Weights of a small sound classifier.
Model: 4.69M parameters, log mel input, norm batchnorm, depths [3, 3, 3, 3].
Rows from block 2, named by matrix and row number. Rows with one number belong to one channel. Each number is 128 + 32 x the weight over its row's rms, rounded and kept within 0 to 255. All counts start at 0. Numbers have three digits each. After the name is the row's rms in percent of the matrix's.
# convs1: first pointwise conv (model.blocks.2.convs.1.weight, 192x192x1), inputs 0-63
# convs3: second pointwise conv (model.blocks.2.convs.3.weight, 192x192x1, transposed), outputs 0-63
convs1.90 093:114118115080126121133139083191142142134096101106110133130113148140127135155204095090114135138073148087136053091160099152135147122184120126115097115127119130152127184140058092159142054156178093
convs3.90 090:169142160070151173088116135133103141197159119150081107132129193144193116131094120107095133067132166128111182090069158147170098103098132147134178143129161055104152179130137085105143140143179126
convs1.91 105:102123114140125091132190145124185098162133114129137156159134096102093136107110120141144112125117128103100113088184076153121128167127103094151118070135085142179126107177087105165163163052017186
convs3.91 110:104161085165080100120139158063129095112129124137058135133143167132095167098073157129162133160142176075148055179181115114132157101141153169131123128161111107127089141105191195073119133143124102
convs1.92 101:119112105149102162162092158115118168112076081148137170133111120120101149104164134134096184149120138128120204109133155074132178114119169137140144146113087200164135128087106137129066155087105153
convs3.92 098:184132149168086100121110122155181107089197145136140117090099147121066184120074142122100132055151132118122136034139183105093112155101137066178170050110121136085163179139152126123174147130181158
convs1.93 099:145115139155158137136140094164131146131156191128123154145127118105139126091086140096110137112137035109082125141107090089108134120121077100139143142147127138169167108176163083133060196141094087
convs3.93 100:120152177099102152132146143139136111134126074096117160228093175117136115089189135121082143144114074093162138171084073111089086124161146145180089092130111112110157072126158105121097150118089122
convs1.94 101:199166103192102157193097118162094121047112132176076153086097115186078148188132152089115094160134141132134133098164124144107130135150139127199145165104127141101143156120112125097112148109072122
convs3.94 100:074078187128196180109102142140147140170104177212117134131146161116113141103097149123082168119111160169145140127118184128148102163126176120109075124079121131080111122090096113150157129152122089
convs1.95 106:116186129164153170195155156186147112098135124134108152132076109218223157151176131135146125104088101126128099108124073070144106169157145084144145132093129143103101123130131138169133092105177115
convs3.95 105:153157148136089122111158127141141121137113144112146107100127092133109118130088156150064141120073160096163155069188137116109054110167183069160133179079127143148115105133123134120141167102150081
convs1.96 104:096082146122137149135129133114126129124129123142117189092122137090169097123141127151079129161138055116135033139126141100134131064127184143127153099085141199070094127069114123126108165079157104
convs3.96 106:190076117128132166100105134097157061165129119237108113161178129132156123124167085088107127123155133139112068126110157137105120119116092099131125120120090217152082102111113138152158174179152120
convs1.97 096:155161135156138144166156094081124121120129119153091079144129128073180145118165116140158156105137150084135204164158054126104141109117156135179140173118112125112123079101061182171154107123089150
convs3.97 100:114122157110110126115097100158063084103086129110107085133112091102129109110150130123146116170128148098113143118120140137102160102148051156136139191139144095084110142055096145105118129119145149
convs1.98 104:150117175152104042119149141162083118128195091144111170074186138117153170107112068214147106103124135143052154122136144129142061161138106079091130130105082101077137131155050150111116159151110149
convs3.98 096:114096134122059136127078112145164070092202078150047133117115085142142141125130149130164089124122148122096194112202155124117155104117167116083172133135117108120174098140155147118081123115128141
convs1.99 097:099154120098185157119104058129126121132143031122124136113162173083172155110111117174136114124117090001137129052179152098121051130099114095075144115133111150195186142160086104084131133142130120
convs3.99 101:057154102133103128117110133089088092127099071111130164139057111133126081162100151127094159110113147097197111167148108141111068109156066140138091135103117142172090146146192121114133114132163104
convs1.100 096:110079172116130153153109123112160127151126105126161168134069080070213127135143142129104131160100141090155139128122102108118133110123111104205125088129140154171173130067061125142126133126151093
convs3.100 094:102104204107049116099117105107130099123100108093174153114179093173101154145088142135114100175084122133106100094147136090103155094101082116157099144131084116124076111077101087089115127110132121
convs1.101 106:130115163140153177161177139157071130053060160118089144126205118180114118129145135115157113107110128126123120000152130056153101106129129128112134154152157167141107114130104112120103115111064121
convs3.101 112:153175156144154184144147070068142138124103131097077134170166107127112144107190104171191206196096191107140093146113116109123099176185084170098137184096117132121129151132153095128106133102108138
convs1.102 096:147092162095169149168155109117136170137153086113114123111131136149155069132171149138114122118070107137128148055066137097163107067113121100087129123096100083144124125205191101140105118109108082
convs3.102 102:165125113128169160142147167118142125121115198108093076146090132115126102101102130129118095154140125128165097190141071149099175089154159164111114109117127125128134133048160136093085126156181131
convs1.103 103:151214093084176156133116092146153142157089127087118116153207124100144141173153143154084082163145099091119104147110133204133104106151080107142084171147128193114124176068181113050118105089089096
convs3.103 104:093166135140103100159157150118168137149135153102114134129182120156116131139119102123126127079167227134115062099112099078091128133127150101143097158103135127126112096152074173161141100109154178
convs1.104 109:078174151132085157174119176127135100130117084134140117094148171123175076129166148074125113104140140123134191187125090126103128162162107133159153155121123099179136153158144132095184135035170093
convs3.104 107:132089172105125123113127141133088150200139195102109147174192154139158082204172114112153162155077072130101140115103113089137101149119147077141125138076093096182148102091145156118143148138111137
convs1.105 103:150033159134084110119179134115107164164116173137139107162088107066115115126101082118194158131117107102159172110052145089156081079111118118079097156100159053147152112095110086126152126172065136
convs3.105 105:144160121168098170060074134121103144146151084134150142098075116106079107105103123089078072107096125103118208104120089120183136130113110152120147115145113168106111106122107114121120112093130142
convs1.106 099:112169192099159112154097175140175131133179135090134123124108174135135102164138128112071137182085068146148125073100120059182140139130151152135153148130089114115090115112103149100109113175172124
convs3.106 102:153135014118074106151151115127118135159114130134198124104098102077074135089134091127138152141134157162122137066101128183135116105122139113109119121112130134099136101113168184103134096104045104
convs1.107 100:129177097128159187108079098106142166108115099157157096126179108118132215124163130176118130128182087072154175136124110119160144092146113087124174048117141179071150143116182158119125187108102123
convs3.107 104:131106093098109142120147088170072122109158124093116120120188138118163103180138094135105132093112169087062114096157181142087160182115166083066133127123113137133145152132160111167091088151110128
convs1.108 101:126127143127132151122151182084111103121136147146148086159117144090216139132079124109112186061167117080148186202140101095084076139123098177116107111166113149127118093160115071140135139067132101
convs3.108 102:053133076141125091132130208102094137117207114124153164112145152113092102178100164021119085117132095135105201133181073086147156180140082158102050050145131173128113160120163119074121151151159088
convs1.109 099:125134140112092195134134132064152071152159148150142067107111070078167119134167152121134187093135126178099180155152161114133177106166103130185079137192102041136074119102140123199087125113111116
convs3.109 097:128112075131174107149160137152155134162154149117155071076101096141210146140060083114144125131139184088131117106076142113158165132076124104138092167159161149105150176127118148077144154090142107
convs1.110 101:111080115127171146109069145104154105072098139112128109113132102130115050216137204102139136149088165114084151099121136135149116141141113126143134133078103116099120160121141152152136136166095105
convs3.110 099:100144087117101134114086193065140145178143126162159175089099106135094118133145157152161114158195141089123115116079112152105145074125130170123059126129141105194130161154105122117194136124114155
convs1.111 104:066171155152155107174167062146115122118102077141131175159146127134151145148112129143136050102177096127106115155193081176133185099115132118136142040147125118161134137155100112164096090154144091
convs3.111 105:173171122147142118118139155141110240125114188143155109129145133135199116151134107110171103116076144065129117048168160137112148105106103115120161103109171092096185191086145086198148159126116133
convs1.112 099:106103126124135092175133190138158166146102143120108061082144148112118114157157125133136110199183111061172051107111181152150134154149093112175132101172167131103146155132166109140107120211113102
convs3.112 109:090125175083156107179226121135128097126066095145134126120113136119123096093129212139159115141089129183088187120103148102115164142139141151119054093115167122120115100176096075151095100158124081
convs1.113 100:109103160164096088173097129085190173051147096140182154126181102113099168154135112109101143150157126115157170072116147197103127066147141145157132069173157148098096167122090134101114124096128101
convs3.113 103:120137134102129122139157096162086134107156117073068158086056112138161085100097179129118126148131150083153160124108105134086097126084140151178121131156081118113107142100070077096134080145139087
convs1.114 099:136104220168130117147161140161121147130027119131114202076128041125113110118114172140122172150100135098115077176118195123145122142093109082120128144109199102121124125084134099132141107137110118
convs3.114 096:178130154111101163097139068129095127103139112133113122178112162092143116119137168113161107092145131067113108150189157149138138143079157088089194057154130133077135188130109154129147119166106096
convs1.115 100:125088161121140121150058108144144169032127176149117121145153118143095155127149147109105138110121163068106148153077105128144137097116130147177097112152171081122086227136235157133111144136156131
convs3.115 102:129130137096104128074131167124121105163134151137154131098159128127080111105154143142221129042165155037173090138076123111121157101089111110200130117079114143118085104131162110145110167120114103
convs1.116 100:087116053116130125147113146139131122129102152167094117128122115113146122078138156154129108124089175157112143129140144163105103105151181183087108119099149123185137158102213170144086117128151076
convs3.116 098:109163091146095127161117101139098158090155163144128140154107123156129082180087131189145153151135153128138084172115120056125123102163081081155141124153151139148098161100163121108125113144165132
convs1.117 107:153064134105091106129160076087177213118120134145121135153088158111096171101129180179139122126130012085125158155111102153125138118132133139132109152103100199112113106174113118101094102083129144
convs3.117 099:084144119154095151097130138131103100113136087174089117153151125148096159114110175132149162113116103130158179100168162141071192155119160159096117088117131138120153145152182124116112102170169079
convs1.118 112:104112111162065153156147136149150150083169104122141113185099111124151081129174127081121152125093096068145135184110132141244182159107179181143147122159093061147118115148188183106134032143111054
convs3.118 119:137131147163115149071085094142125097093127151102113160074144136133122091123075081117113112116110202138123139142139085142207079084199155097135197073122115166146137159113137120073093199158097105
convs1.119 097:130070144122150101122160161164131105153153083151135209193109131115145059162117102162150165077154184088076169143118105079102158093113155169096132162145140116138123119196118124136176125120101112
convs3.119 092:136190184155080087101110129122137177136194112179114076216133102106089125150138139135112134148091116129102147108159057140169124163113129102122130122147122124138166103131128139142178150109117144
convs1.120 094:111109086183166170153088164183154188100123124188078123146153077149130125161150125066088122139132137168153151158123143195226101097129123161141157043169114105131117138188101105132125123131089162
convs3.120 093:143134157114119144160097115128147138197144117169076116124139167150139126127140197232114158135158195158182153079182117128147095138158127154093158062181129098176159135112097121144134096092105135
convs1.121 090:165134134127148110144111124060203108128104140098129129123128174081160151189158178127180179122082116114089127122143089136080180125145110088107095153157200115106181117127156124154141156100132093
convs3.121 094:097063148181132164129156149152154136127155117167132088141166056131131093159154158151102109129117099105114102073161191112112155183138083193108091106092119133121176109157168160120147147108175106
convs1.122 099:164154179135163077130114121134176167119146076141132170137094146128068127109068112111091137095114131154084103172183138111060123082183147162150180143097106136154153120175057153180074143159085142
convs3.122 095:086108108102166134055195143105119132143163130113135150205159142126100092134165094093055119162172081168126100113160104119178131117116118104121127161110116168140130147092134133092131147129165127
convs1.123 100:194137073147131133130146162167102116129123137078144155170098119120140126122191142118151063090149123136053149119077100077066143113121100163150118120163097138135146095117141082129095128203077113
convs3.123 105:113117156115119082117138147104168121144132193152085112180100136163110150141142131106136141083107092125105126149152160145180146087127093099099163145074157095164059122135124096147141162068162131
convs1.124 104:162169096168043156079098146171161154143130153207131165077127152156067117132111108149122183154118158099156161133087123174137127110129155100128152111155128155150110106158089058141102133110093116
convs3.124 091:133078134064168125076110102164056164162164109162154096159169121105126103112126142098149161082119164100134197083095101131054107125110101140150138122167106131126118097145085142166117129203141122
convs1.125 100:114086137097152136132125171137159137080157093146086191106129102151119136122157161095142113121123095136141144120118113135128200126132149094151159182137162109088145079178158075117081068075085139
convs3.125 106:132101164164140115148127086122127111188056141123170180138143181130167206120095148102095095158100154155130132139162153181125177134103092144177134122123160160085145148133142109064138174149093110
convs1.126 095:126070109140156135128161115139138165160084148086141117170054126159158125114165063096091130109158099080191112134114102057158124116139077098156091078092129194145081162116190109155167126138165114
convs3.126 098:124069148179220190105109056127126073179158104187153084190112110115129131164156132139102132090127069128131156140124131082165146140177183114103131115103112124087084123071148118107128100104116126
convs1.127 108:102095087113106135113148147133118103188090132164134140129077140173133140127182111179113119075152079125176113102165074105097135116156142105139215109126167117153171125156160095135148072063118191
convs3.127 099:144088127116094117152098106107132122149147130113174128122070151105143113127093146120071204135130205118145123083129152061116119114109121160149125105126087131133184171117138095067160135140180154
convs1.128 101:090172117139176160179134135142167217053133118092122160150083134119148123136219093136106175173113116132136125130118213104104114115183108088129138127136122118123110185188100098142136156160152111
convs3.128 099:115156110162074160145225151149130077024109119116114135145162120144214117192174111137117166159099118118178135155159146112077156125141107148172138139106156145124159114102143076109162177091135084
convs1.129 099:120119112093177123134078138102097125121156130133103178127090100088135162100129089110105071189130169071099070144135154100095182112060126132129193185104137095104130170108127187166100160173157164
convs3.129 100:136114163110086096144093110107126076150086106199051036161159138124114144113134154163120156122090134179135070145122145095196115140111090103133106138150212120106142174159124144129132134150134069
convs1.130 108:104158088114153126142143126164131107080148158095129108120145171122193090153110143176068111105159136121189152063136108160115133101101152143094163084169137113131130077066136107149080145122137078
convs3.130 105:117115162122100143069120121141153164043064144157080124161162174132203169127179098180180128128109108118076133056148178097133205162100087161143101188092202091156104125097138171187143127134077118
convs1.131 102:133122136151116133200077134165177066097185147131116167137059100094155114067102116101169073123106140140084095093159128148162100148108107087147099103116109137138135136141075120153140198160157120
convs3.131 107:183157139124109117132132138155163114180139112091134100177130115117163174172091179125142100099113130108130098160145139153166142139136114114130089163110103134114103123096149164071149125129164192
convs1.132 099:136108148169195124079145113164135093139084107139171118130134122160176193130156099137103102124081048125085121095172168141121074186107115183095107131106159137197169123114110114170143133105149139
convs3.132 100:096133163128127086109168182100106074108114125110095087173183110169080123128153114109148104158158108108109169107151132144163071146112100065100100100131098143123127095182147068130109142128149131
convs1.133 095:118120075143161117124100139149139102119141131200163085121118118168098155106173103140127205072189140107045195128101146081124135109168152123132145174093109129134121119150121148124108198188120129
convs3.133 089:131151200120166166137127186103142142134148163159115123105133024147126119124121142085107116096130064154180130118160158091142065130114163203113138129083125105098181090155144170133181076105146136
convs1.134 100:130149084129113143097164092139159147074115145139139152068181117121120121076103128113118128089178111114127131194152128136162157105120107093183121129116113115133119155170130091156163199151123180
convs3.134 097:122162082097109145128125125110122129164172153111125169115138125145143108147118107151141130117162192138155144076090161160106088145107081110135134147169126153114196157134130140137114102117135137
convs1.135 101:112073113143138140140118141076144104198103134176117162146131123126113168084101158172073099142151087171133104127154117106169178130161171105165135060129155094082150177099103062144140194105132137
convs3.135 099:132125061102112172118145135118158121131188058119150130142117144153133082180102150148123161124092146127083134123088134145131137102128106096111127117093113170103119116123098225138132095074110090
convs1.136 100:110125084145187168068145121134119114105141116150119131114050124097071119160117172182128119102169090085097154081147105118082100153130084087115079154143140099174119111088113125108141109110142151
convs3.136 100:132108117167092118116162144146085081145166090155114198165124171142136132107102182124159160082130143129142148119163076168110084100159116132194142087131132074179123098097111021166100126162122133