From a checkpoint of a small sound classifier: log mel input, widths [192, 288, 432, 640].
Rows from block 5 of a small sound classifier, named by matrix and row number. Rows with one number belong to one channel. Each number is 128 + 32 x the weight over its row's rms, rounded and kept within 0 to 255. All counts start at 0. Numbers have three digits each.
Before each channel's rows are labels from the 100 clips, of 14976, where the channel reaches its highest value: "responds to" is what is common among them. Only what is clearly more common there than usual is listed. The data: acted Russian speech (Dusha). In brackets: how many of the 100.
# convs1: first pointwise conv (model.blocks.5.convs.1.weight, 288x288x1), inputs 96-143
# convs3: second pointwise conv (model.blocks.5.convs.3.weight, 288x288x1, transposed), outputs 96-143

responds to: emotion: angry (44)
convs1.158:122129149158149078202077183122119146101127108043123135127102136106130090139123112167147127146154135146148079086120146192053075083098045105161083
convs3.158:155092137182195134125086096166154140095226125007160092061138112129104132144095143126197131119149100138147105078077125188139086105172083102098110

responds to: emotion: angry (41)
convs1.20:149118115145120132161114133179168172119137161085100177071198109145115132092111177159115100135152135132161121122139152192108116110151156130112093
convs3.20:117095105109084148168126122110113123122115080158147167139135127133082118162064143065201147131165178153138131105125132075189167116204141139149125

responds to: emotion: angry (40)
convs1.183:104068155147110124161117083112107133162141140140111195128121126112165128090254133142083149130098118145150106104142148132107114088092127109114139
convs3.183:090166115150119154083114124169118139148147065117131092105105107205085134109082105137138117148131030083119136113113060074157155102136150144111133

responds to: emotion: angry (40)
convs1.69:073170097089075138122147110110112092134141115143104115097118136145106041129127116134136088157100066119102192033099123163142110151137167109105113
convs3.69:160170127114121141168146068111099122182127120120117130120164139185168118181150100176130093045105186080110019168119085153095110126102157146159139

responds to: emotion: angry (64)
convs1.138:173171094093107070156084105140148141106120180109111132137140109132172144151094121135164116104113122125071140166156157138155115158135131129095085
convs3.138:063174103143097126135123104159150117124130136075123194163128112124102150107114105018119155162133115096077151133153157054176136161139111109161129

responds to: emotion: angry (53)
convs1.240:119120132112098121136088105137014116184206134086162137116180152126141133160139076114136168101197147149165125097148154129112087138115134107163164
convs3.240:186132174128108083066106096136106101137131111099152088140124101127086140140148168144181121104094188140112122132187134144126135146141165211114098

responds to: emotion: angry (40)
convs1.264:148203181182120105092152091123065158156124144108104130094133139236128170137116132124063062066117125112116087099110135149150119099100123137135123
convs3.264:149120127080093142116152125106128150161092101124099196121114127091081097117102154152174128105094146100176143150066118127196083130118130115100140

responds to: emotion: angry (50)
convs1.213:079155137155126119140113156191146123130191189132077110110035134123138123128151191129196097103093137157085156157089166094127092068076122090122115
convs3.213:097113083111152135106112191081199103146109111129102125111230153178119121120164110131130118128102118143120119144102106128126113140151117111133136

responds to: emotion: positive (41)
convs1.180:076096140033109150144133090062218144128172201101109071145154178154148177113102147128109110121142123090130143130143109093201109104159117235142124
convs3.180:137137146179180121135080113189165125114063099145139124151141153126164103119156110146136111111142084110204113124160176129125129154053139149135090

responds to: emotion: positive (43)
convs1.258:091076139157113134159103072083118117223151118142146121086065118177143074113068118077118182138106103115099149160155107158156135132114140121134143
convs3.258:115138136111118192147113115095134155156162116050168133125143110133145121152138156096153169128168108111114217089146153105182129084185127150116103

responds to: emotion: angry (48)
convs1.268:132121120167158082133142074111153074139136130149135131159097088147150151108166071136111134165149151173141104166132145148137191121102185160172113
convs3.268:128146166120066155111114095145158142076133129098134158122071153140156129119088144113143152093116139084135079139162116120159134132078082064167157

responds to: emotion: angry (46)
convs1.276:089112102116140131111193119133157194094181185130130154083145151131156147138125100139141122109193078165145140105119118170129205184118134109105084
convs3.276:107077043074097121093166124119107144081101128084109065192083160102142211097182162054132171091189091169171139129129168146165129144146131130151119

responds to: emotion: angry (41)
convs1.149:092120107162138131120088139122139136100094119139133112135124153067168199130102093157081158162129074150111172069145140118184146125146153094135067
convs3.149:128118140161098097136162150137149155109122100110119137197106086176156143150105095110083095156110139094154195125144127209164119096143111154106107

responds to: emotion: angry (39)
convs1.222:124095073139186174056115117128127149120128153105116120175120127122085091123132146131114145124073194151092165119110064119094126172115159143106112
convs3.222:194205208090121126119148058153132131137119143185111052103143163071179065140168098190176079111084155131095190130114108148130122123134157142150147

responds to: emotion: angry (41)
convs1.220:114146179183177143071135109122098144139165162144118080140141128165120117096101128098118144142176141107138181114183126176152107106093064131110133
convs3.220:219079135118098081163134159101119092167141157132111178114156051099099165137145151099134139129113116142150096165116069112167018143111164135140107

responds to: emotion: angry (48)
convs1.237:114191055116212119040153194082108150163054137168169178118108133118104147122150103139119113142155104133118094150139119097107113140140144111134142
convs3.237:126206150185148084160152165107107149113116101145154101124138091088097089122091100171165110132150081130127126136134138119107077151151158162088176

responds to: emotion: positive (39)
convs1.130:020124153119103107082151161104167185153080145073135124070163089149121168140124105096098164101097148129204155177128162118128041068134126091117134
convs3.130:161078134178124140142154112158172098099123093155095064122122142144118115128190142136133076158180186123153114091100141110197152134140134092119137

responds to: emotion: angry (47)
convs1.50:135054109084093157119086107183109153127107102134139144169201115123040167075113101156162102123094093112161130138107121133100128135136123069106133
convs3.50:163113176122078145123138102102168125060142134105161118150135095090136154100116119092153083113040052065136125090110123156117103149132086149078163

responds to: emotion: angry (40)
convs1.272:134141095179138094134133137084152164095124168186097082160058106092122094200162140124153177125152152110127126139179182185139129172166133130158144
convs3.272:189143124138205106089183059156117131191149177124114102203147110125119109176061146116113108194077162106111158188133137134136114134161093194134201

responds to: emotion: angry (43)
convs1.114:134184117156146150105059110115171097124118159096191115123114103069126113109112112157132157152136150116171156106111135131158143096130167155136134
convs3.114:166143097144160163113163107120151133168177086149167092111170098098081093125083127116191143177168154109174170102146162117148127108134142045137185

responds to: emotion: angry (42)
convs1.45:103174100172131162156158114078148155126178177134152108141083108109107140174124135091141141121161099113163111093131089087152121054102100190112078
convs3.45:138141209157147150109135091146105151114127143145157075095143153155132138083070098153095162133106183132137117116151187130117131082158127177138122

responds to: emotion: positive (40)
convs1.159:063131128155108154086195143101163131153144142125127139168154107048112232147096145115065168097114125147093124115146110134143078191126145096075135
convs3.159:158126178136147186120127116185093144065090127091072121143103091138096142102152166139171061203093124135100118091105116087085109131070126129126123

responds to: emotion: angry (41)
convs1.30:042192100087161097169145150137174109091103190130107091147139111142151140105092131140130132119177160111120132081111169114147168083085137174151108
convs3.30:183100125190094112134136108051155175180132200126109131102125183128132165135123072159074071109171108107179181172106139148126138149144161151123198

responds to: emotion: angry (41)
convs1.16:175122139132149111141164223142111134137155164146113189113034148107117141087123104182139119149099143187123146112130115116122103062145096107137125
convs3.16:147063132176153112085135072149118145153050085113107108128134098115172126127132213174103112169145141157109114119202156183084148074134038115130102

responds to: emotion: angry (46)
convs1.96:144089152145116076141129133153074120126093124111130075150091133082135114127102119122133136176054158239164129163121076096132121106115109135123108
convs3.96:133113063144143123168104208094143094145154168079192132132133125091130134148108178152120075083177100095121159080100130136131097170089147085149107

responds to: emotion: angry (39)
convs1.199:152086104116136095177130144129131048153131078146122136115079154157110144133119156130112160096170087089100124142086124128095061104100101103098139
convs3.199:157168116152166085124133105123095084130035216151093090116185171135105134131168111141180161156131109117077040099148134142093122142118153142150126

responds to: emotion: positive (46)
convs1.241:163149153060081139129149105159090153186117176140161148139160123162125143211201128152116147110126172129200143109113107150166130112173110153094100
convs3.241:126139141181110132088194074142072024118157105155137097139131144092104152138136103124129129120112066145124078142122165125136104152097160084125142

responds to: emotion: angry (40)
convs1.197:128104179164110116099098151159159157149170169142146113185089151110049128127105115139131094145154116110080126111087176118115143132186041150166127
convs3.197:168088130119140131142131074059147123041154121164138095087097144067185171127118090091114160084123205143163154119197146138106105100135041112178132

responds to: emotion: angry (42)
convs1.49:071166166109114144122140135065124105098117146138164125093178106138137146140089179150113118169152119149112119106110135142108132155098147139125121
convs3.49:105156085076102117134149177145091115168101067168119155102158124115157131174087118146168113145141154187086114114099217159137075140077130179084100

responds to: emotion: angry (49)
convs1.171:153159043110116202094149131096096077152116118053094156142179156142129120056072148128161107070126098125132168120114116100132141078123117114151093
convs3.171:109153054140148099147133100067078103146137155091086154092147133186100114139144132092152129133090167116185145143191101165104084124122116093116104

responds to: emotion: angry (40)
convs1.122:116123144133112094078146100081167120108132166113086175149118130119133111141183131136159113206122137111098143061110103137082132153086174116111179
convs3.122:061064150146142131131110162149135095125133139112148121144113136121108132144110183117120162140098103112072106144112029169134142128107083101123117

responds to: emotion: angry (39)
convs1.19:084151093163095107133110146133142158113089161099139165134117204107141088125120116107100141150113118159123152118108167089128180112096112153096156
convs3.19:137152131141099143109105152144108131159135101110180123133164125084126141118147065161122105147140139121139148122115157157167123123209097080010084

responds to: emotion: angry (43)
convs1.208:170130113233058136135120125133128109139162161131127156068111156140068108143166159150070150135138071102072108086106106124066122132132142131047137
convs3.208:104109088131146129092166174084160150073145116115177127138130138179165129167106110125127146148115208075115102069074113166155132091123132141124173

responds to: emotion: positive (40)
convs1.106:114146127146098132159167079106179156130152146147126123138118096145135126126113128127075113097159116161110117091169168128127191071066093156021134
convs3.106:182118193090129133179080154105113066156154108134143128147088160116156116083113118137081057117091134083159094135142138167140104122097143167092092

responds to: emotion: angry (40)
convs1.39:155132127161181076113153146084174115163143147108153097077099209117168126129088130062175090142174131068145118146144110158142149160137025123112139
convs3.39:155173114107130125137135129130123159198104096183128126097097137076140069131177097136159203133183089109170157102077088144156168131103077091125148

responds to: emotion: angry (48)
convs1.61:156165140147179135115152116128113082129128149084144178168130097086104127118066090172174134189124155072209155134114195154162063100110113083187142
convs3.61:115125093140213102144154161104138108175082125161156132107168155051092116149157139128151098182091151211132168130175119173096119148124161152133134

responds to: emotion: angry (40)
convs1.207:180161115093093125143140129128077110133106159168130159112135157120136171089136167171121116145111147131105118137126128121237129075147136121164116
convs3.207:109110123106160166119128186177151191108100149168199156146176108114124102095151143148150133136116103164087188155141161114146091150131091094081174

responds to: emotion: positive (63)
convs1.179:152065070107118132066140117119167111166157118133173103125123142155153145134132120165130113175109126112172134137090103149045137095118111157161155
convs3.179:076145109107140163116124138110156144102140109153126124075155093148145121123135117139149148091104094070155132100123125134166056136167084105109167

responds to: emotion: angry (51)
convs1.209:124094100133103148197100188117131175177131123136175131140125103134096147131105194174103135145051079091133081109085142127159160134143085173090115
convs3.209:117117137145148117121158133136089119109132163123095147156171147096146137153146152134177099201107129134114121143092146087124171111115095129123092

responds to: emotion: positive (45)
convs1.94:150134111134105114162042110170113165138123100086109100110155068173085122157145092136150148131132131174103105048061141154169174110112153139157157
convs3.94:165153153137120113142082144117125098129101116143091121120182127073143144155112082113113075118115157132112174122183100102077118115020107163138154

responds to: emotion: angry (40)
convs1.212:100091121143061121092229113127135090104116130151081174096133168113146154147170145108118130095116160097143097155125152161160167120148090118127095
convs3.212:163121138133162109191069056100154116160165161143166123113185180117197135146174151122113134119080127129152056082126141077205149109169105108201117

responds to: emotion: positive (39)
convs1.139:107113173158131118151109144159085173130089128156108168156100137135117109134118132136154135096154074167076127131152152142076145120105194150113172
convs3.139:085081110162134080087105112113181104126122108147185169125137104137105173137104148114183124179134141099132124103096144135174091122123159091187150

responds to: emotion: angry (53)
convs1.90:133168102116100102147144080154117096122180117130162056135162159143121159149104139123101158132091139078155111078091096142090131095128159079111131
convs3.90:090194136177116110128113112125148155112122094132165167109147128128144038096121130232145082129140125129114127162153115133113118153164119146094150

responds to: emotion: angry (39)
convs1.187:186135090136191138125083120099111149135163170193113141153130173091121172173149107105158121165098104151087148082173132165095085123119140118082109
convs3.187:077124096134159158186146159088188191116118182099131114170070106117144113129145130100087154051175153136138211112111134112114085138106163212071193

responds to: emotion: angry (40)
convs1.70:097165132087134125150123177102062044139167161102083106133121109140167106148142131139145084116156103100127167145118131137121090133074147038176175
convs3.70:146057110135146131163108102108150083164128099159125168109128098155106137140099146092111129108149088149142153197098069136130092133103084176131090

responds to: emotion: angry (41)
convs1.116:094183155114151133147135149126081206154154186128143129151113155076151101107152135164101120130109059092127088121171127139155091153148074128125132
convs3.116:124143150133125148147101054193134097075125102140157081064077119212141130129137150160064117155164105118163086138107167091152087161158120163161127

responds to: emotion: angry (44)
convs1.24:127158168124180161085114075094167077176176144105137140093197153082108144156153098139047117152126140099103100121134157067183131113151158138159144
convs3.24:141090163135181175129139115162091148188082132107158096116106113113094115148053172173126134136174090128071185111144101160146115145117110098174160

responds to: emotion: angry (45)
convs1.146:113129099114171135148160124167155140049124116075094137171129138157095152130123158133108149119154173099107125184133140110098096183163143105187114
convs3.146:150117105141157105180103181137212183092077157132102153135078100131108150111122119115133165151154090130087098149109112122140129111183130092093105

responds to: emotion: positive (42)
convs1.135:209134174147138132071087172154119160082125161137102109132170096157148094159203148141149197152103117180104109161172120108145073135155154159134104
convs3.135:116126099106199097142077121107118085137113148158151138171173124097124159132116115124125170111095104168105177171117134103165130182045202110142088

responds to: emotion: angry (41)
convs1.273:107143160141141108139161098076162246119163182098095102132153144121127126137129101117155067141133122143172194126166133130070079122141065078246126
convs3.273:099120144079082175071115099217151124104138130165121142121100183109133094070126108184129108059156141091116181134112129124110120135134119075154127

responds to: emotion: angry (52)
convs1.85:094107158130086155129130122133167142134127114112091167109142145100142085194136130150144172127128118089145122150157153144049083097115117110126147
convs3.85:123155151116166104128140094045144156180123119138134088116146135144131132168164074115115152144159102131104078132151133159120194128138126156137113

responds to: emotion: angry (45)
convs1.57:135126066081059113164100096163156118101202158133109109161178156146110095094141093129068170134109165130183122141141111138168141114115101152229116
convs3.57:151155145107111099168181154111153089189102092089142098119131158099071138164146123161089130133124139110082137159116176146157144126124123147120119

responds to: emotion: angry (41)
convs1.244:113114108135155135106114114126163119175090135102115082162114102145135219130089097165161111126151135118160171140064182136162084107141140119119149
convs3.244:144113089148109133064140080128132160128121109152114101103109101130116114142160217114176160172158084097121174125111104096145079138094079126072149

responds to: emotion: angry (41)
convs1.156:095164133149132131112127099169179070123158124068104106166132212126088109196138155116143117104145111104137161060182179092116180130147119179113110
convs3.156:143128167174159068166123098047132203111125127141127096165116111102142150088173086076111180111143134082179122121134129136123125130125178158113112

responds to: emotion: angry (52)
convs1.28:129137145139096129149165114123158144033093150137141135146135084143100101096075121093164082138122112175215174095138142109129166162101090183149175
convs3.28:130125125183159148138189173194156084160091152086133076153119100166121163135098121109125119119112109168114111111146147111125174136136095097104118

responds to: emotion: angry (50)
convs1.117:133081084125207132113103153132124151199089191110142142101106099198123120170143163131100158144049071194107132144099137121093133106160175096141120
convs3.117:163121158086184150073147072132121132136148101146111120197132209161085121108139115093081125139138105099099133113098144101107124124120041131069093

responds to: emotion: angry (43)
convs1.157:107120105126083097135157126137105091161114132131107144193136175126089156131110177177166139120052102114107102170088101145070114115132097171103153
convs3.157:160172106108103162112121143148152171103197139125087157120165156156120147081128158152117131152129148157127114157147158137141111193146117140104093